From a checkpoint of a small image classifier: arch vit, held-out accuracy 76%.
Rows from block 3 of a small image classifier, named by matrix and row number. Rows with one number within an expert belong to one neuron, the router's apart. Each number is 128 + 24 x the weight over its row's rms, rounded and kept within 0 to 255. All counts start at 0. Numbers have three digits each. After the name is the row's rms in percent of the matrix's.
Before each expert's rows are labels from the 100 images, of 14976, where the router gives the expert most weight on average: "strongest on" is what is common among them. Only what is clearly more common there than usual is listed. The data: retinal OCT scans (Kermany 2017). In brackets: how many of the 100.
# router: router (model.blocks.3.mlp.router.weight, 8x320), inputs 0-39
# up: expert up (model.blocks.3.mlp.up, 8x80x320), inputs 0-39
# down: expert down (model.blocks.3.mlp.down, 8x320x80, transposed), outputs 0-39

# expert 4
strongest on: finding: diabetic macular edema (85)
router.4 107:144136118117102102118113141134106130148114110095148093138210099128140142144132145194132102118116154173131127120144142088
up.0 401:121134128031129070128128129161128129115124129118128130146130128145140190131116104171128131145090097178128126105149131128
down.0 386:129114128028127087118128125129128126127102129128128128140128143128109124128100097164128128164103114128128126128157185128
up.5 034:134127134137099127118134129113136129130128043117122125106129122130143125138129128126134128132128132116121147120130131127
down.5 116:128127128127128126128083073129129128153000127128128128128128129128127128127128127129128128129128143130128129128130131128
up.9 242:128128129000133083128128133210128129111128129128128131169127167138135164128128077151127132130063126196128104128156131128
down.9 319:130103128051129080128128127128129125190113129128122128128128146128105126123087085163128127143091107128128127129156188128
up.10 010:128129127136126128127130126113145124125128046134120126130104132129127129130148125130129127132125150114129133127118131128
down.10 078:128128128128128128128128128127128128219128127128128128128128131128128128128128128128128128128128255128128128128128128128
up.17 103:121120118125134127140126128159115128112128138155132127133108128128092146115134132091127082127128128135129098192129082128
down.17 119:125133165130132128239128134125128140158130132130127129129123125127137131132132128128127128126128128126128128128128099126
up.21 075:123130124127135128129128128154128124123139190130128124132126127128120182117131128119128073126128128128129124177126088131
down.21 062:126138167131136129237124136120128147165136131130127128129122125123143124132133128128127144124128128123129133128127120129
up.22 306:128146092141126128127129125078148125138132183127117113122146124128127131126121126100130088114128147083125136127123129148
down.22 212:121118127125127115104210109129157121150128144128076111126136138160113133136112093129143114140104121132115129130130131147
up.25 087:128127122135117128123130127117158121125129116124127125124144128128128129099128128114128125137128145055126138142128135120
down.25 043:122129150127127121125126121120145131143130109142124142127137129140118162105133127127130139126124137127121163114127151125
up.26 044:128212129132124128126133126100134128128126030127125160125096129128130126130140127129129124136128143117127142125116137127
down.26 068:126124129127125128124140128122145133150127099139128141128131134168116125112130129042128130126128138130114145117128158129
up.27 018:119098122116180129135117129255121129125129191149133126150127136125124137124082128131122125126131121136132096134158127127
down.27 058:128130128130124128128146129128126127127167129127128127128128127125130133130132128128126126128128173128128125128128123128
up.32 037:104127126131120128127128128118128126126130115127128127128141127128128132132131128129128123131128129118127135187128134116
down.32 055:124133143131127130127129126126129133147128105130128040127128121131131128118132130126128130124129136125128141116125135126
up.34 046:118131116091147130169117129169129130127126146139128129182104128126123148110142128123123133122128130145138072138121096129
down.34 069:129138175132147129187128136107127187151132130129128128128123123124142172110164129127128154098128128112129133129126120136
up.39 061:121145127104202129173111132129129136128124137152128138182050127128128125088142129126119135124128130133142069161126105131
down.39 079:128142181131159130163130149113127184159131129132128142128119125125142176128169130127128130092128128121128132128126123137
up.40 056:133129137124152127135123132170128135128114150126128129192039132128127126118128127136128165125126115132130092134122122131
down.40 053:129139131133132133133132139124123148128129131129128127128118128121129129102133132126128125121130128125133121131125113133
up.41 035:128130128130126127127128130120127126128128127127129127125130126128129128129128128128128128129128129126127129127128129128
down.41 040:126131129126133128127121128128128128130128127127128130128128125128132128127130128128129130128128129126128128128128131126
up.45 055:132129134124151127134123133188129134128120148128128129168060131128127125118129127138128170125126118133131101134122121132
down.45 048:128136131134132134130133140123124146131129131129128127128119127122130129095137132125128125121130128124133121130124110134

# expert 6
strongest on: finding: choroidal neovascularization (67)
router.6 096:071152125105169155138123156162146124111119130118101138137090161126135143117123153108119154151100085131095108181118110124
up.1 062:096139121115135097124131128131203104125130030130051150135138113164138128138122069129149140145047122144072133119187129129
down.1 083:141129145107146113135115128139147144108097114136110141150126136132141077131140105160128166134110157140122128133141149121
up.2 044:045125133096128087129127121128162127130126123134115132139142139127113128123118081136127126128097127135124129121255146138
down.2 047:129127128123129120128119127130131126127127128129124131141129131128127130129127122140129129129122124131125127127139131128
up.4 009:137120136095124078127125128128169126131124123129102133133145135124119128127118069141124129127086128129127130119255163128
down.4 026:129127128125128126128127128129129128128128129128126128129128131128128128129128125131129128128126127129127128255131129128
up.6 041:255137111178129255128129141124112133113139133124137122122108114129146128133140161114129136130148129075130120141038104121
down.6 071:127129128131128132127130129126127129129129127128130127125127126128129127127129131125127127126131132127130129128125127128
up.15 439:104128075111178126126128127129133128078133128128126128128131138132127132127107122100128128159126101128128038231130057162
down.15 397:127128130128130128128128128128128111128128128130128088040128128128128128127128128090128127076128200111128129128128128130
up.27 627:115130073111181128127128130129130127072152128127126128128129139130127130127118125071128128155123109128128064211128068160
down.27 478:127128133128129128128128128124128112131128128130128057032128089129128128127128128108128127071128218102128130128128128130
up.29 023:041126135091128082130126125129181127133127124129102135138143136126126128125106072138126129128088126144113133114255150133
down.29 061:129127128124129123129125127130131126125126129129125130132129130128128129129127123132128131129124123131126128128132130128
up.31 014:039130126081141090130126129130190123124131030130091195167134132129133127127119102132130131132094119152105129119191150136
down.31 069:128128128127128126128127128128129128128128128128126128129128129128128128128128126130128128128126128128128128128130129128
up.39 010:140116157127012127127125118127139128170109127129129132132137142123097128128127092220122129126126127126132129098147192129
down.39 091:128128128128128128128128128128128128128128128128128128128128128128128128128128128128128128128128128128128128128128128128
up.43 014:128129126128132132129128129128127128126129133128128127127127122128129127128128129123129128128128127129128127130127124128
down.43 033:128128128128128128128128241128128128128128128128128128128128128128128128128128128128128128128128128128128128128128128128
up.44 015:139111137133079161126128128128039128133122149126242074115126136114117128129129149134121124126207131097193127133126130123
down.44 045:128128128130127131126130128128125128129128128127133126121128128128128128128128133124130127128134128127128128128125126128
up.48 023:106128128108141101129128128129151127123128122128095142141129129130129128128127113127140129129106127142116128128141128133
down.48 066:128128128127128127142127128128129128040128128128127128130128128128128128128128127130128128128126128129128128128129129128
up.51 035:128125128127118128127128126129129128128128127128128126128129126128123128128127127075128128128128128128128128128129130123
down.51 069:128128128128128127255128128128128128128128128128128128128128128128044128128128127129128128128127127128128128128129128128
up.52 119:033124137064127111108127115129133128139119127129114129130151129145122127125101119133128127125099129128126135124156146150
down.52 262:128128128128128128182128128128128128128128128128128128081128128128128128128128128128128128000128174117128128128128128128
up.55 048:065124133105128089129127121128168127130125124134108132141137143127121128122106080134127126128099126142120130121255142135
down.55 090:196127128121130122145120127131131127126127128132125131136129130129128129128127124135128129129124125132125126127135131129
up.56 028:130082134107103125125128117133130126134122126126127125129131142123105131129123115143129116130128130125128132128208146134
down.56 117:129127128127127128127127128255128127127128129127128128128129129128127130129113127130128128129128013128128241128129087121

# expert 0
strongest on: finding: choroidal neovascularization (93)
router.0 119:092113169145133131130090110087138138125092145107134103104109076076117162137108138083132127089119128099127152136142122121
up.1 005:129128129128128127128128128128128000129127128128125128128128128128128128128129127128129129128126127128128128127128128128
down.1 031:128128128128128128128128128128128128128128128128128128128128128128128128128128128128128217128128128128128128128128128128
up.3 029:131128128132145144128128132119126135130128130128128126127095124129122126124131148128129104127128126095128127139081122127
down.3 121:128128128128128128128128128128128128128128154128128127126128128128128128128128128128129127136128128128128128128128128128
up.4 031:001128127129175153128129143123128121124129099145127127127079127129133127130131208127129076127137129128128129146255129132
down.4 066:140132128134131128129130128122128128127131129128128128118128115128137128127131128127133128193128136128128124128124255128
up.5 263:079127136129129068129127082127128144147118157090092128129124128133127107131119072128128142115106055094128128096157135123
down.5 223:128095128093124119128107128160119132110120127128132128150135176096111155142095123164120131161127105195137125128181136127
up.6 020:128129128128128128128128128128129128128128128128128128128128127128128128128128128128128128128128093128128128127128128127
down.6 041:128128128128128128128128128128128128128128128128128128128128128128128128128128128128128128128128128128128128128128128128
up.7 152:117129131136141128125132129119129128131130128122120129146126124041146106131144127128089133119124117127127130123124129132
down.7 245:128128128049128128128128128128134125130126128128128128128128129128099128020127128157128128128128096128128128128128128128
up.10 516:125125139138135169133128133123051128108131128130148128127122125044134129127140196126115124119186129117134127129124128140
down.10 340:128128128089128128129077117128128127127122129127128127192129129128096125075126124134128128128128123128128119130137138080
up.12 007:125137127116057117128123127131142122125129122131130138134162133125130133127120107129122171134129134131128132101206135126
down.12 043:121132121128128128128124132128128128136128125132128144136128128128128128128128129128122128128128128128128128122128128128
up.13 007:131131128126128119112128128128135126128128123128128201129129130128128128128127126128128128128128135111127169128255129128
down.13 013:117128128128128128109128128121128130129128117134128143144128128128128128124128128128128128128128129128128129125129136128
up.14 008:171128128134124148146127128128116130131127145132152102128127125128086128085130132128127127128136122164130121128047120122
down.14 079:128128128128128130128172128128128128128128129128129128128128128128128128128128131128128128128129128128128128128127125128
up.15 195:069079128138154129127128138118128133129133127131125128128118121038141121131132130126129118103127128107127128133172128140
down.15 224:128128128128128128128128128128128123126088128128128128145128129128121129128127128173128128128128092128128128128128176128
up.16 022:127126126127062128132126127130127136128128128131129128129129125127126129122126129128127142129129119128129123000129124126
down.16 038:127128128128128128128127128128128128128128174128128132134128128128128128128128128128125128128128128128128128128128128128
up.18 007:127130129128132127128128130125130133128129122129126128128114124127130123118128128128128128127127129127129128131123127129
down.18 048:128128128128186128128128128128128128128128128128128128201128128128128128033128128128128108128128128128128128128128128128
up.19 020:127129125125078129129126126134128128128128127130130129130148130126127130127124077129126178130130121129129127000139128125
down.19 039:121128126128127128128121128128128128135128115128129137136128128128128128128128128128120128128128128128128128128128128128
up.21 013:129126128130126130127128128128127129130127131129129128126128128128128127133128128123129000127129127134128128127126128128
down.21 037:128128128128128128128255128128128128128128128128130128128128128128128128128128128128128128128128128128128128128128128128
up.22 086:070128124128137171128128148127110124126132114144128128128118128128129126127128226121128066128255137128128125138124128137
down.22 154:128128128128127128128128128128128127128128128128128128128128128128128128014128128128128127128128128128128127128127212128

# expert 2
strongest on: finding: choroidal neovascularization (75)
router.2 094:150137092139147158133130079113154136109137129120108161106168160103100149126119150120118142149098151161099119141171098169
up.0 106:191111111113096129147125129172085127114128173106151058129127193109077169127082128133126127182143117144134108136191127115
down.0 081:145101125126100129142128122134095118107139179105150077123129154081076146128113127152133125147132079129150114161128116130
up.1 157:140091122094116136149108128164086127118128146137165087158130187109101183109092133129092106140147126138169083146182126123
down.1 155:148099098130066133109130105148109097121144175091140082116140130088093132130105128131132115148134108125145127151122117110
up.2 018:098131128143124128114142128021133127129129087127121214123128032130143128132182127124135130125125135119117183082101128132
down.2 064:128130128129129129127128129127128128130128111129128130128128127128129127128128129115127128128129129127128134128128128128
up.3 076:043121156127094138108129131128123127136113027129140149122121077124146127132125136139128117129137127138132141103108130129
down.3 052:134127135149127140151128128117125134128128127126128122096128126110129115129132130112145138128128128089129132142108116126
up.5 013:193128128130131129128128126127136128130128255129081110142128189128128128128128107128128128126101129127129127128159128128
down.5 029:127129128126129127108135129128129128130128126128128131140128127134129128128128129127125126127128129138126129124137128128
up.8 032:098134124135140124116142128116150133129131085150112171119129076141140112129128128113140127117115143124117152127018123135
down.8 089:126138129130147129125130130122130129000128092137127143128127126140136126122129130111127128114129140126126094120127129132
up.10 147:111147133130163116084140129097165125157129097136102176122133092183156077131143128123159137104115143101091163110122129130
down.10 143:126166136128169117125127133104157142136115068158115186142114127171134116115139125124127153113111143130114134097131137127
up.11 026:000127127123127125128130131125128126125130010153132219129128036124135120132126130125130129106126128137128131138038126138
down.11 029:128138133148128128138128128126126135127128119129127126107128092125155127128149128087133129123127175100132113129116107128
up.12 005:130127127125124128128132131130128128125131103128126137131128129128131127130126130122127130131126124130124126129148127131
down.12 056:128128128128128128126128128128128128128128128128128128128128128128128128128128128128128128128128128128128128128128128128
up.19 044:034130134129127127125133130107135125127131010166121226127128042132145113132149133124130123116124137128123139125130127139
down.19 036:128132131139130128098148128126129130129128082141126129117128098141153127127141127081129129114127194115107128112124128129
up.22 021:062128128132103129128129128128128128127128000127130129112127102128130125129120128127134128128137127126127128117129127128
down.22 055:128128128128128128137124128128128128128127128128126128127128128128128126126128128128133135128128128122128138128128129128
up.24 099:126127133115148118130125124120132128129127119137128130128128129127122126115125128129128095115128127127129128127255129139
down.24 165:128128128128122187129128128129128128125128166128129123126128127128129131128128127128129124128127128128128124129092126128
up.25 181:099142143135147125075144129101166121161128096134098186119133081157172090142157129123140144112114143098112165093077138133
down.25 133:114153136129181124131129136108163167147110077164100178134114126182140116100142128111128134100116150128105132099132139138
up.26 164:092138143135141125073144129103176121158130090136096185119134074156173098140149129123139136108115143101115164101094134133
down.26 132:112152139130177125128129135136160168148111075162105180134115126181139116101142128112128133100119150128107131098131140138
up.38 016:127127130125138125127117128108130124127128064164255141129129133121129117110121138133129129093134127127128122126255132128
down.38 120:128128128128128128128131128128128128126128130128128127107128128128128128128128127128131128128127124128128126128120128128
up.39 130:087138134131137124090143129106181121147130077138087192119132080146160094138141129122139128112109147107113174107078136134
down.39 120:113150134130170125126128133112161158150116072162101178135118126178138116099139128112127129102118149130107136098131140135