Rows from block 6, named by matrix and row number. Rows with one number belong to one attention dimension. Each number is 500 + 40 x the weight over its row's rms, rounded and kept within 0 to 999. All counts start at 0. Numbers have three digits each. After the name is the row's rms in percent of the matrix's.
# v: attention query, key and value (stacked) (model.blocks.6.attn.qkv.weight, 960x320, the v third), inputs 240-269
# proj: attention output (model.blocks.6.attn.proj.weight, 320x320, transposed), outputs 240-269
v.1 014:500503500496505512494515492500499500500502500533498500501491499502500499500505500503500492
proj.1 021:499502500500500502500500500500500500504506500500501500500500498502497500500500501500500500
v.5 045:500503498495516517453509482503488499505499493533490500534487497509499502500513500533500472
proj.5 073:500501500502502502499497500502498499503504499500504499500500499503495501500500499501500498
v.7 052:500503498496513517485509485503499499504500497527492500515492498507499502500509501535500478
proj.7 070:500501500502501502500500500501499499502503499500501500500500499502496500500500500501500499
v.8 586:427533526424361492505499505499671500489496497491497516493500500493515498495504500489502576
proj.8 283:500500491499500500501502498499500500500468502500500500498500501490502500500501500500500500
v.9 167:500501500499506519482503487502424501520501515527508475521499500512499503511504497534500483
proj.9 213:500500501501500501499497503502499500501503498500502500501500499501497500500499500500500500
v.11 338:537501482528551518490502492501344500515504501516503476512499500510488502506491499518496491
proj.11 334:500500527501500500499495509501500500503528497499500500505500499524510500499501500500500500
v.12 248:500500496500508519488502486502406500518500508522507463515500501514493502508493497527493488
proj.12 236:500500519501500501498495503502499500501508498500501500504500498501498500500499500500500500
v.14 174:500499500500494478517497516498545500480499492472492534482501500486501497493498503464502518
proj.14 220:500500497499500499501503497498501500499498503500498500499500501499503500500501500500500500
v.15 011:500506492484529522460535485503498499505508493538453499528484492511497503500510500512499488
proj.15 022:500501500501501501500500500501499500503506500500500500500500499503499500500500500501500498
v.32 012:500500500500500500500500500500500500500507500500500500500500500500500500500500500500500500
proj.32 012:501500500501501500500500499501499500501501500500499500500500500500499500500500499500500499
v.34 006:499500500508500498500501500500497500502506500500528500500505513500500503500500500500500500
proj.34 011:501499500500500500500500500500499500499499500500500500500500500500500500500500499500500500
v.37 034:495497505476508511493502483508511503477473500506375521532462489508521483494502503499499482
proj.37 034:499501500500500500500500500500500500501500500500500500500500500500500500500500500500500500
v.39 109:499494503493506503497501494503503503488493521507445507517486496503507491497501500499500484
proj.39 196:500500500500499499500500500500500500499500500500497500500498500500500500500500502496500501
v.40 076:501504499508493496504498506497496500512510501496528493486519506497498506505500497501500510
proj.40 124:500500500500501500500498500500498500501500500500504500500501500501500500500500496505500497
v.42 130:498497503492518503497501493503451506490494555508412507515490497503510490498501499499495488
proj.42 154:500500500500500500500500500500500500500500500500499500500500500500499500500500500499500500
v.45 078:498493505489507505495502489504506508482488512506372512525479494505516486496501500499496484
proj.45 090:500500500500500500500500500500500500500500500500498500500500500500499500500500502500500500
v.46 123:499496502493505503498501495503503503491494507508462505511489497502505492498501499500500487
proj.46 195:500500501500500500500500500500500500499500500500498500500500500500500500500500500498500500
v.50 128:499499500491504503497504495502503502491489508503470505512490498502505493498500499500498490
proj.50 071:500500500500500500500500500500500500500499500500500499500500500500499500500500500500500500
v.51 244:500502528508429498502477509499624497506502457487579497491506501498495503501500501497506509
proj.51 223:500500500500500500500500499500500500501500500500502500500501500500501500500500500502500500
v.53 062:500501500512492496505495504498497500510522501497530496486516505498500503504501499500500507
proj.53 101:500500500500500500500500500500500500500500500500500500500500500500501500500500499500500500
v.54 099:500496500490507504496504482502504505485484499504476509511482496503509490497500501499480487
proj.54 075:500500500500500500500500500500501500500499500500500499500500500499499500500500504500500500
v.55 150:500498485491508503497538489499494505494498562508415506512490498502504497498500499501498488
proj.55 206:500500500500500500500500501459501500500500500499497500500496500500499500500499502496500501
v.56 069:500501500507495496502495504498497500505521500497520496498515504498500502502500498500500506
proj.56 084:500500500500500500500500500500500500500501500500500501500500500500501500500500500500500500
v.60 098:499505497510491496505495508497498494514508460494611492479517503498496511503501501501500516
proj.60 138:500500500500500500500500500520500500501500500500503500500502500501502500500500497503500500
v.62 132:500499501490506503497525494502502504492498528506456505511490498502502495498500500500500488
proj.62 155:500500500500500500500501501500501500499500500500498500500497500499499500500500502498500501
v.63 046:500501500484512504496507496502506500494484500503464504507481494501500499494499503500500498
proj.63 071:500500500500500500500500500501503500500500500500499500500500500500498500500500505500500502
v.65 081:503498500510500498501499501498494500502508463499515497493505503499500501502499497500500500
proj.65 046:501499500500500500500500500500500500500502500500500500500500500500500500500500500500500500
v.66 060:497499500493500505500478498502506500498466500501486506502487496502501499499502503500499497
proj.66 043:499501500500500500500500500500501500500500500500501500500500500500500500500500500500500500
v.70 049:498502500486500504500501498503512500498497500501477504505488494502501498497500505500500501
proj.70 055:500501500500499500500500500500505500499498500500500500500500500500500500500500504500500505
v.71 025:500499500500500500500500500500499500500500500500500500500500500500500500500500500500500500
proj.71 013:501499500500500500500500500500500500500500500500500500500500500500500500500500500500500501
v.74 074:504505499511500495502530505496494494517527501497589490482519505496484515502498500502507510
proj.74 068:501499500500500500500500500500500500500500500500499500500500500500500500500500500500500500
v.80 042:500501500483509506493524495503503500495497500504468505514479494504501500491500507500500498
proj.80 034:500501499500501501500500500464500499501501500500498499500500499500496500500500504501500501
v.81 026:500501500483507506492507498502501500499469500503473502510491491501501499494500502500500499
proj.81 030:499501500500500500500500500501500500501501500500500500500500499501499500500500501500500500
v.82 202:500499498494568503497526491501420504495498545515441503510494498502507496499500498504494491
proj.82 169:500500500500500500500500500474500500499500500500496500500499500500498500500499501499500500
v.85 146:500498500496505503497515493502500503493499499505486505505490497502502497498500501500500490
proj.85 171:500500500500498499500502500416502500499500500499495501500496500499498500500499504493500502
v.87 095:500499503489508505495512492503502505490496549505476506516485497504502495496500501500500493
proj.87 100:500500500500500500500502500443501499499500500500494500500499500499498500500499504498500501
v.93 125:500499503490506504496529491501501507491496554506436505514488497503507495497500500501498491
proj.93 102:500500500500500500500500500410500499499500500500495499500500500499498500500499503499500500
v.94 106:500498502490506505495504490503502507488488500506474506514487497504510491497500500500491490
proj.94 083:500500500500500500500500500500500500500500500500500499500500500499498500500500500500500500
v.95 007:500500500495502512494503494503499500499482500500452503502490481500502497498500500500499496
proj.95 009:499502500500500501500500500500501500501501500500501500500500500501500500500500501500500500
v.102 026:504496500520500496500500500498489500501519500500527497495504509500499502503500496500500500
proj.102 038:500499500500500500500500500500500500500501500500500500500500500500500500500500500500500500
v.103 062:503498498514500495503499504495493499513508431499530492482515507497498507505500495501501501
proj.103 105:500500500500501501500500500500496500501501500500500500500500500500500500500500495500500496
v.104 011:497506500496500507500499500500507500500466500500490508500491492500501499500500500500500500
proj.104 029:499501500500500500500500500500501500500500500500500500500500500500500500500500500500500500
v.112 084:497500501489500504498501495504505506487492538503438509516491496504510490497501502499499494
proj.112 091:500500500500500500500500500500503500500499500500500500500500500500500500500500501500500501
v.115 055:505504500510500494501538504497493500509535500498522491495518506497492506501498497501502512
proj.115 057:501499500500500500500500500500500500500500500500500500500500500500500500500500500500500500
v.118 044:496504501479500506497501494507513501487495499502460513522481492506502493494501506499499500
proj.118 051:500501500500500500500500500500503500500499500500500500500500500500500500500500503500500501
v.121 050:505508496515499493504523507493493492526522502497711487466527509494480521504498501502502514
proj.121 087:500500500500500500500500500500499500500500500500500500500500500500500500500500499500500500
v.124 008:494506500462500504500499499503520500499478498501437505521490473500502497494500508500500499
proj.124 015:500500500500500500500500500500500500500500500500500500500500500500500500500500500500500500
v.150 035:500498500506495496501490501499497500500507500498518499499505505500500501502500499500500500
proj.150 033:500499500500499499500500500499500500500500500500500500500500500499501500500500500500500501
v.151 036:501498500515492492506492504497497500503535501496534496487518509497500502504500497500500504
proj.151 051:500499500500500500500500500500500500500500500500500500500500500500500500500500500500500500
v.152 038:500498500505497493502492503499498500500519500497518497499510506499500501501500499500500501
proj.152 040:500499500500500500500500500500500500500499500500500500500500500500500500500500500500500500
v.154 351:543437493497593504498508495501362503499499524514467501507499500502504500500500498507497450
proj.154 348:500500502500500499500500501500500500499499500499500500500500500500500499500500500498500500
v.155 277:496517508503396495502498505498625496501501471486542498492503501498495501500500503492501509
proj.155 365:500500498500500501500500499500500500501500500501500500500500500500500501500500500502500500
v.156 120:501500498512456495504478507497518491502502458491543495484510502497493503502500501486502513
proj.156 139:500500500500500500500500498500499500500500500500500500500500500500501500500500499500500500
v.158 258:486531531515330495502467509498637496502501455481589498490501500496494501500504502493507526
proj.158 225:500500500500500500500500498500500500500500500500500500500500500500501500500500499503500500
v.160 056:497502500493500504500500498502506500500469500501486505501493496502501499499501502500500499
proj.160 040:499501500500500500500500500500501500500500500500500500500500500500500500500500500500500500
v.172 053:504502500512500495501500504496493500510525501498527492493520507497499511503499496501501505
proj.172 086:501499499500500500500500500500497500500501500500500500500500500500500500500500497500500497
v.178 123:480510516507500515481487493527408507501499491524453503530492495512516492498510504519495500
proj.178 140:500500500500500501499502500614500500501501500500500501500500500501499501500500500501500500
v.179 137:478506509499500527491479488517496507502493494559494501520494496510517491499508500526494495
proj.179 206:500500500500500500500501501498500500500500500500500505500500499501499500500500500500500500
v.180 169:492440512512500525491488483566376508502500493554424501523495497518514495499507501525495489
proj.180 242:500500500500500500499501501511500500500501500500500507500499499501499500499500500500500500
v.181 320:500444505501503514496494492512417504501501497531477501510497498508507498500505501514498400
proj.181 285:500500500500500500499501501528500500500501500500500506500499499501500500499500500500500500
v.184 229:503545491481486482508508510442646494499499506458574499482505503487491502501493499482501537
proj.184 282:500500500500500500502499494438500500500498500500500492500501502499501500501500500500500500
v.185 015:470519501498502549487458474537510507502492490534484501526487478515502497496503502505500498
proj.185 022:500500500500500501500500500500500500501502500500501500500500500500500500500500500500500500
v.187 130:467515511498500526495486491525501508502494495561480501522495496512515492499513501529496500
proj.187 167:500500500500500500499502501497500500500500500500500505500500500501499500500500500500500500
v.188 344:548445505558605512491495494555326504502503496528443501513496498510505499499504501512499465
proj.188 274:500500501500500500498501501569500500500502500500500507500499498502500500498500500500500500
v.189 385:414568503427433490512504505455679497499495503478563499488503502492498501501496516490482620
proj.189 356:500500499500500500502499488378500500500499500500500493500501501498500500502500500500500500
v.190 074:449513517497500535492478489531505513503488492593470502540493493514527488499530499552495500
proj.190 132:500500500500500501500502501496500499501501500500500501500500500501499501500500500500500500
v.191 027:476511501498501518492479490514511502501481494514491500517495487506500499497503502503500500
proj.191 043:500500500500500501500500500500500500501502500500500500500500500501499500500500500500500499
v.193 028:500501500499500503500502499500500500500506500505497500500499497500500499500500500500500500
proj.193 024:500500500500500500500500500501499500501501500500500500500500500500499500500500499500500499
v.194 264:468534544506404495502493509498655498500500466478573499490502501497495500500499503493506547
proj.194 222:500500500500500500500500499500500500500500500500500500500500500500501500500500500501500500
v.195 019:502497500509489490512494506496500500500498501491539499483515513496499501507499496499500501
proj.195 039:500500500500500500500500500500500500499500500500500500500500500500501500500500500500500500
v.196 078:500493504496510509491504484506397506500499500531370505531485495506513496498504490515500466
proj.196 161:500500500500500500500500501500500500500500500500500500500500500500499500501500500500500500
v.197 105:501503499504492494506497508496618498499499447481540497480510503496495501501497506495500520
proj.197 236:500500500500500500500500499500500500500500500500500500500500500500501500500500500501500500
v.200 045:503500500508491487509492523493499499501503501471531493474525509491491501504494499496501529
proj.200 057:500500500500500500500500500500500500500500500500500500500500500500501500500500500500500500
v.201 143:500497500498506505497502491502495502500500499520489503508492497503505499499502497504500480
proj.201 259:500500500500500500500500501500500500500500500500500500500500500500499500500500500498500500
v.202 282:515476489498603504498505494502353502500501533519451501509499499502504500500501497505497483
proj.202 328:500500500500500499500500501500500500500500500499500500500500500500500500500500500498500500
v.205 200:501501499502495495503498507498617497499500488477528498491505502498495500501498503493502514
proj.205 270:500500500500500500500500499500500500500500500500500500500500500500501500500500500502500500
v.206 172:499500496498528505496502491503381504501501530529439502513496498503507500499502496508499483
proj.206 279:500500500500500500500500501500500500500500500500500500500500500500499500500500500498500500
v.209 513:553447454520615505494539493500313500502500521518469488505497500505501502500504497511499446
proj.209 383:500500500500500500500500502453500500500500499499500500502499500500498500500499500500500500
v.210 395:455547535501390493508474509500668500498500477478533514494503500494499498500495503486502548
proj.210 353:500500500500500500500500498539500500500500501501500500498501500500502500500501500500500500
v.212 192:500501499498540512485533485501365500505501526523493484511493500508502501500508496524497482
proj.212 218:500500500500500500500500503491500500500500498500501500501499499500497500500499501500500500
v.215 202:500499500502497490510478516499501500498500501478506518493507500494499500500492502480507569
proj.215 159:500500500500500499500500497499500500499499503500499501500500502500503500500501498500500500
v.220 141:500499500502495489514468515499501499499500497482508507490510500494499500501492502479503519
proj.220 159:500499500500500499500500496504500499499499501501499500499501503500503500500501497500500500
v.221 029:499503499493504514454508485505501500500493500514480501516478493507501499499506503504499497
proj.221 019:499502500500500502500500500502500500503503500500501500500500499502497500500500501501500500
v.223 318:513455487499551508491549488500360501504501523525475482507496500507501503500506497517498414
proj.223 295:500500500500500500500500502454500500500500498498500500502499499500497500500499501500500500
v.224 135:498503504506514531481502470510486503527501520544514431529511500529508504502510487578501476
proj.224 137:502499491502502501500501501509496499501501500500501495500501501500488501503495496500500496
v.229 192:498502502506511524486502477508450501520500508535514451516508499523506503501509491556500480
proj.229 174:503498494502501501500500501506497499500500500500500497500500500500491500501498497500500497
v.231 398:426552502496442491506453509496659500490499496485500521491501500491500498497497504480500571
proj.231 330:499501502499500500500500500497501501501500500500500502500500499495504500500502501501499501
v.232 181:502498496494488476515498524492593499477500466460490555476486500474494493492489511442500520
proj.232 162:498502507498499499500499499494503501500500500500500504500500500500509499498504503500500503
v.233 212:498498497493489475516499522493586499478500486463493546479495500478494497495492511449500521
proj.233 234:498502504498499500500500499495502501500500500500500504500500499501508500498502502501500502
v.237 146:502497496493485465522498526490544497471500477457485558472494500473493497495490512421499523
proj.237 139:497502508497498499500500499492505501499500500500499504500500500500511499498502504499500504
v.238 049:496504500499512527490506473507495500507502499552500463505499495509501503500505500562500468
proj.238 062:500500493502502502500500500511497499502502500501502497500501500501493501501500497502500497
v.239 115:500501496491483459525498533488527495470500487460483580471495500467490498498493517408500527
proj.239 140:498501511498497499500499499490504501499499500499499505500499499500514499495504504500500504
v.241 095:502502497510494493504496511495497488507513458487602493477513503496484513502500506486506521
proj.241 129:500500500500500500500500499500500500500500500500500500500500500500501500500500500500500500
v.242 056:498496500492505509497506493503503500492476500506475508505480494503502496498500501499500480
proj.242 111:500500500500500500500500500500500500500500500500500500500500500500500500500500500500500500
v.244 165:501502524507430492503330510497630491501504452478597496484502501494490506501501504484514514
proj.244 203:500500500500500500500500498506500500500500500500500500500500500500501500500500500502500500
v.249 175:514499505513494494502496505497500493501505462481540496487502501498493502500500503488504511
proj.249 159:500500500500500500500500499500500500500501500500500500500500500500501500500500500500500500
v.251 080:498499500490506507496506495504504506491486500510475506513486496503504490498500499500500484
proj.251 126:500500500500500500500500500500500500500500500500500500500500500500499500500500500500500500
v.253 142:499500499493560505497503496503445506498494557508481504514495498502506494499500496508500487
proj.253 214:500500500500500499500500501500500500499500500500500500500500500500499500500500500499500500
v.254 080:498500500490505505496504497503503500493485503504477503514489496502500495499500499500500488
proj.254 125:500500500500500500500500500500500500500500500500500500500500500500500500500500500500500500
v.255 209:499499500495533506498507493502373507499496526521450503511499499502507496499493497511492474
proj.255 239:500500500500500500500500501500500500499500500500500500500500500500500500500500500497500500
v.272 008:490510501460500507499499499503522500499442499500434507509489472500502497495500510499500499
proj.272 022:500500500500500500500500500500500500500500500500500500500500500500500500500500500500500500
v.275 033:501498500502500499500498500500493500500501500500503499500500501500500500500500500500500500
proj.275 014:502499500501499500500500501499499501500500500500500500500500500500501500500500500500500501
v.282 014:500503500498500502500500500500505500500448500500499502500498497500500500500500500500500500
proj.282 021:500500500500500500500500500500500500500500500500500500500500500500500500500500500500500500
v.291 029:495505500489500508500501494502511500500476500501478513502483491504502499499500505500498498
proj.291 041:499501500499500500500500500500502500500499500500500500500500500500500500500500500500500500
v.308 218:500498500495643503497532491501414503497499537521432503509496498502506498499500499506495490
proj.308 201:500500500500500500500500500387500500499500500500496500500498500499499500500499501496500500
v.310 210:500497501497573503497535488501455503496499533519433503510494498502508498498500498506492488
proj.310 217:500500500500500499500500500402500500498500500499496500500496500499499500500499501495500500
v.312 116:499505496505490496504482518498500493511506476493586494484514504497489506503500502498506514
proj.312 134:500500500500500500500500500810500500501500500500506500500506500501502500500500498509500500
v.313 125:500503497506428497504497513498500494510505488495545494488513503497494505503500500499500512
proj.313 116:500500500500500501500500500656500501501500500500507500500503500501502500500501497506500499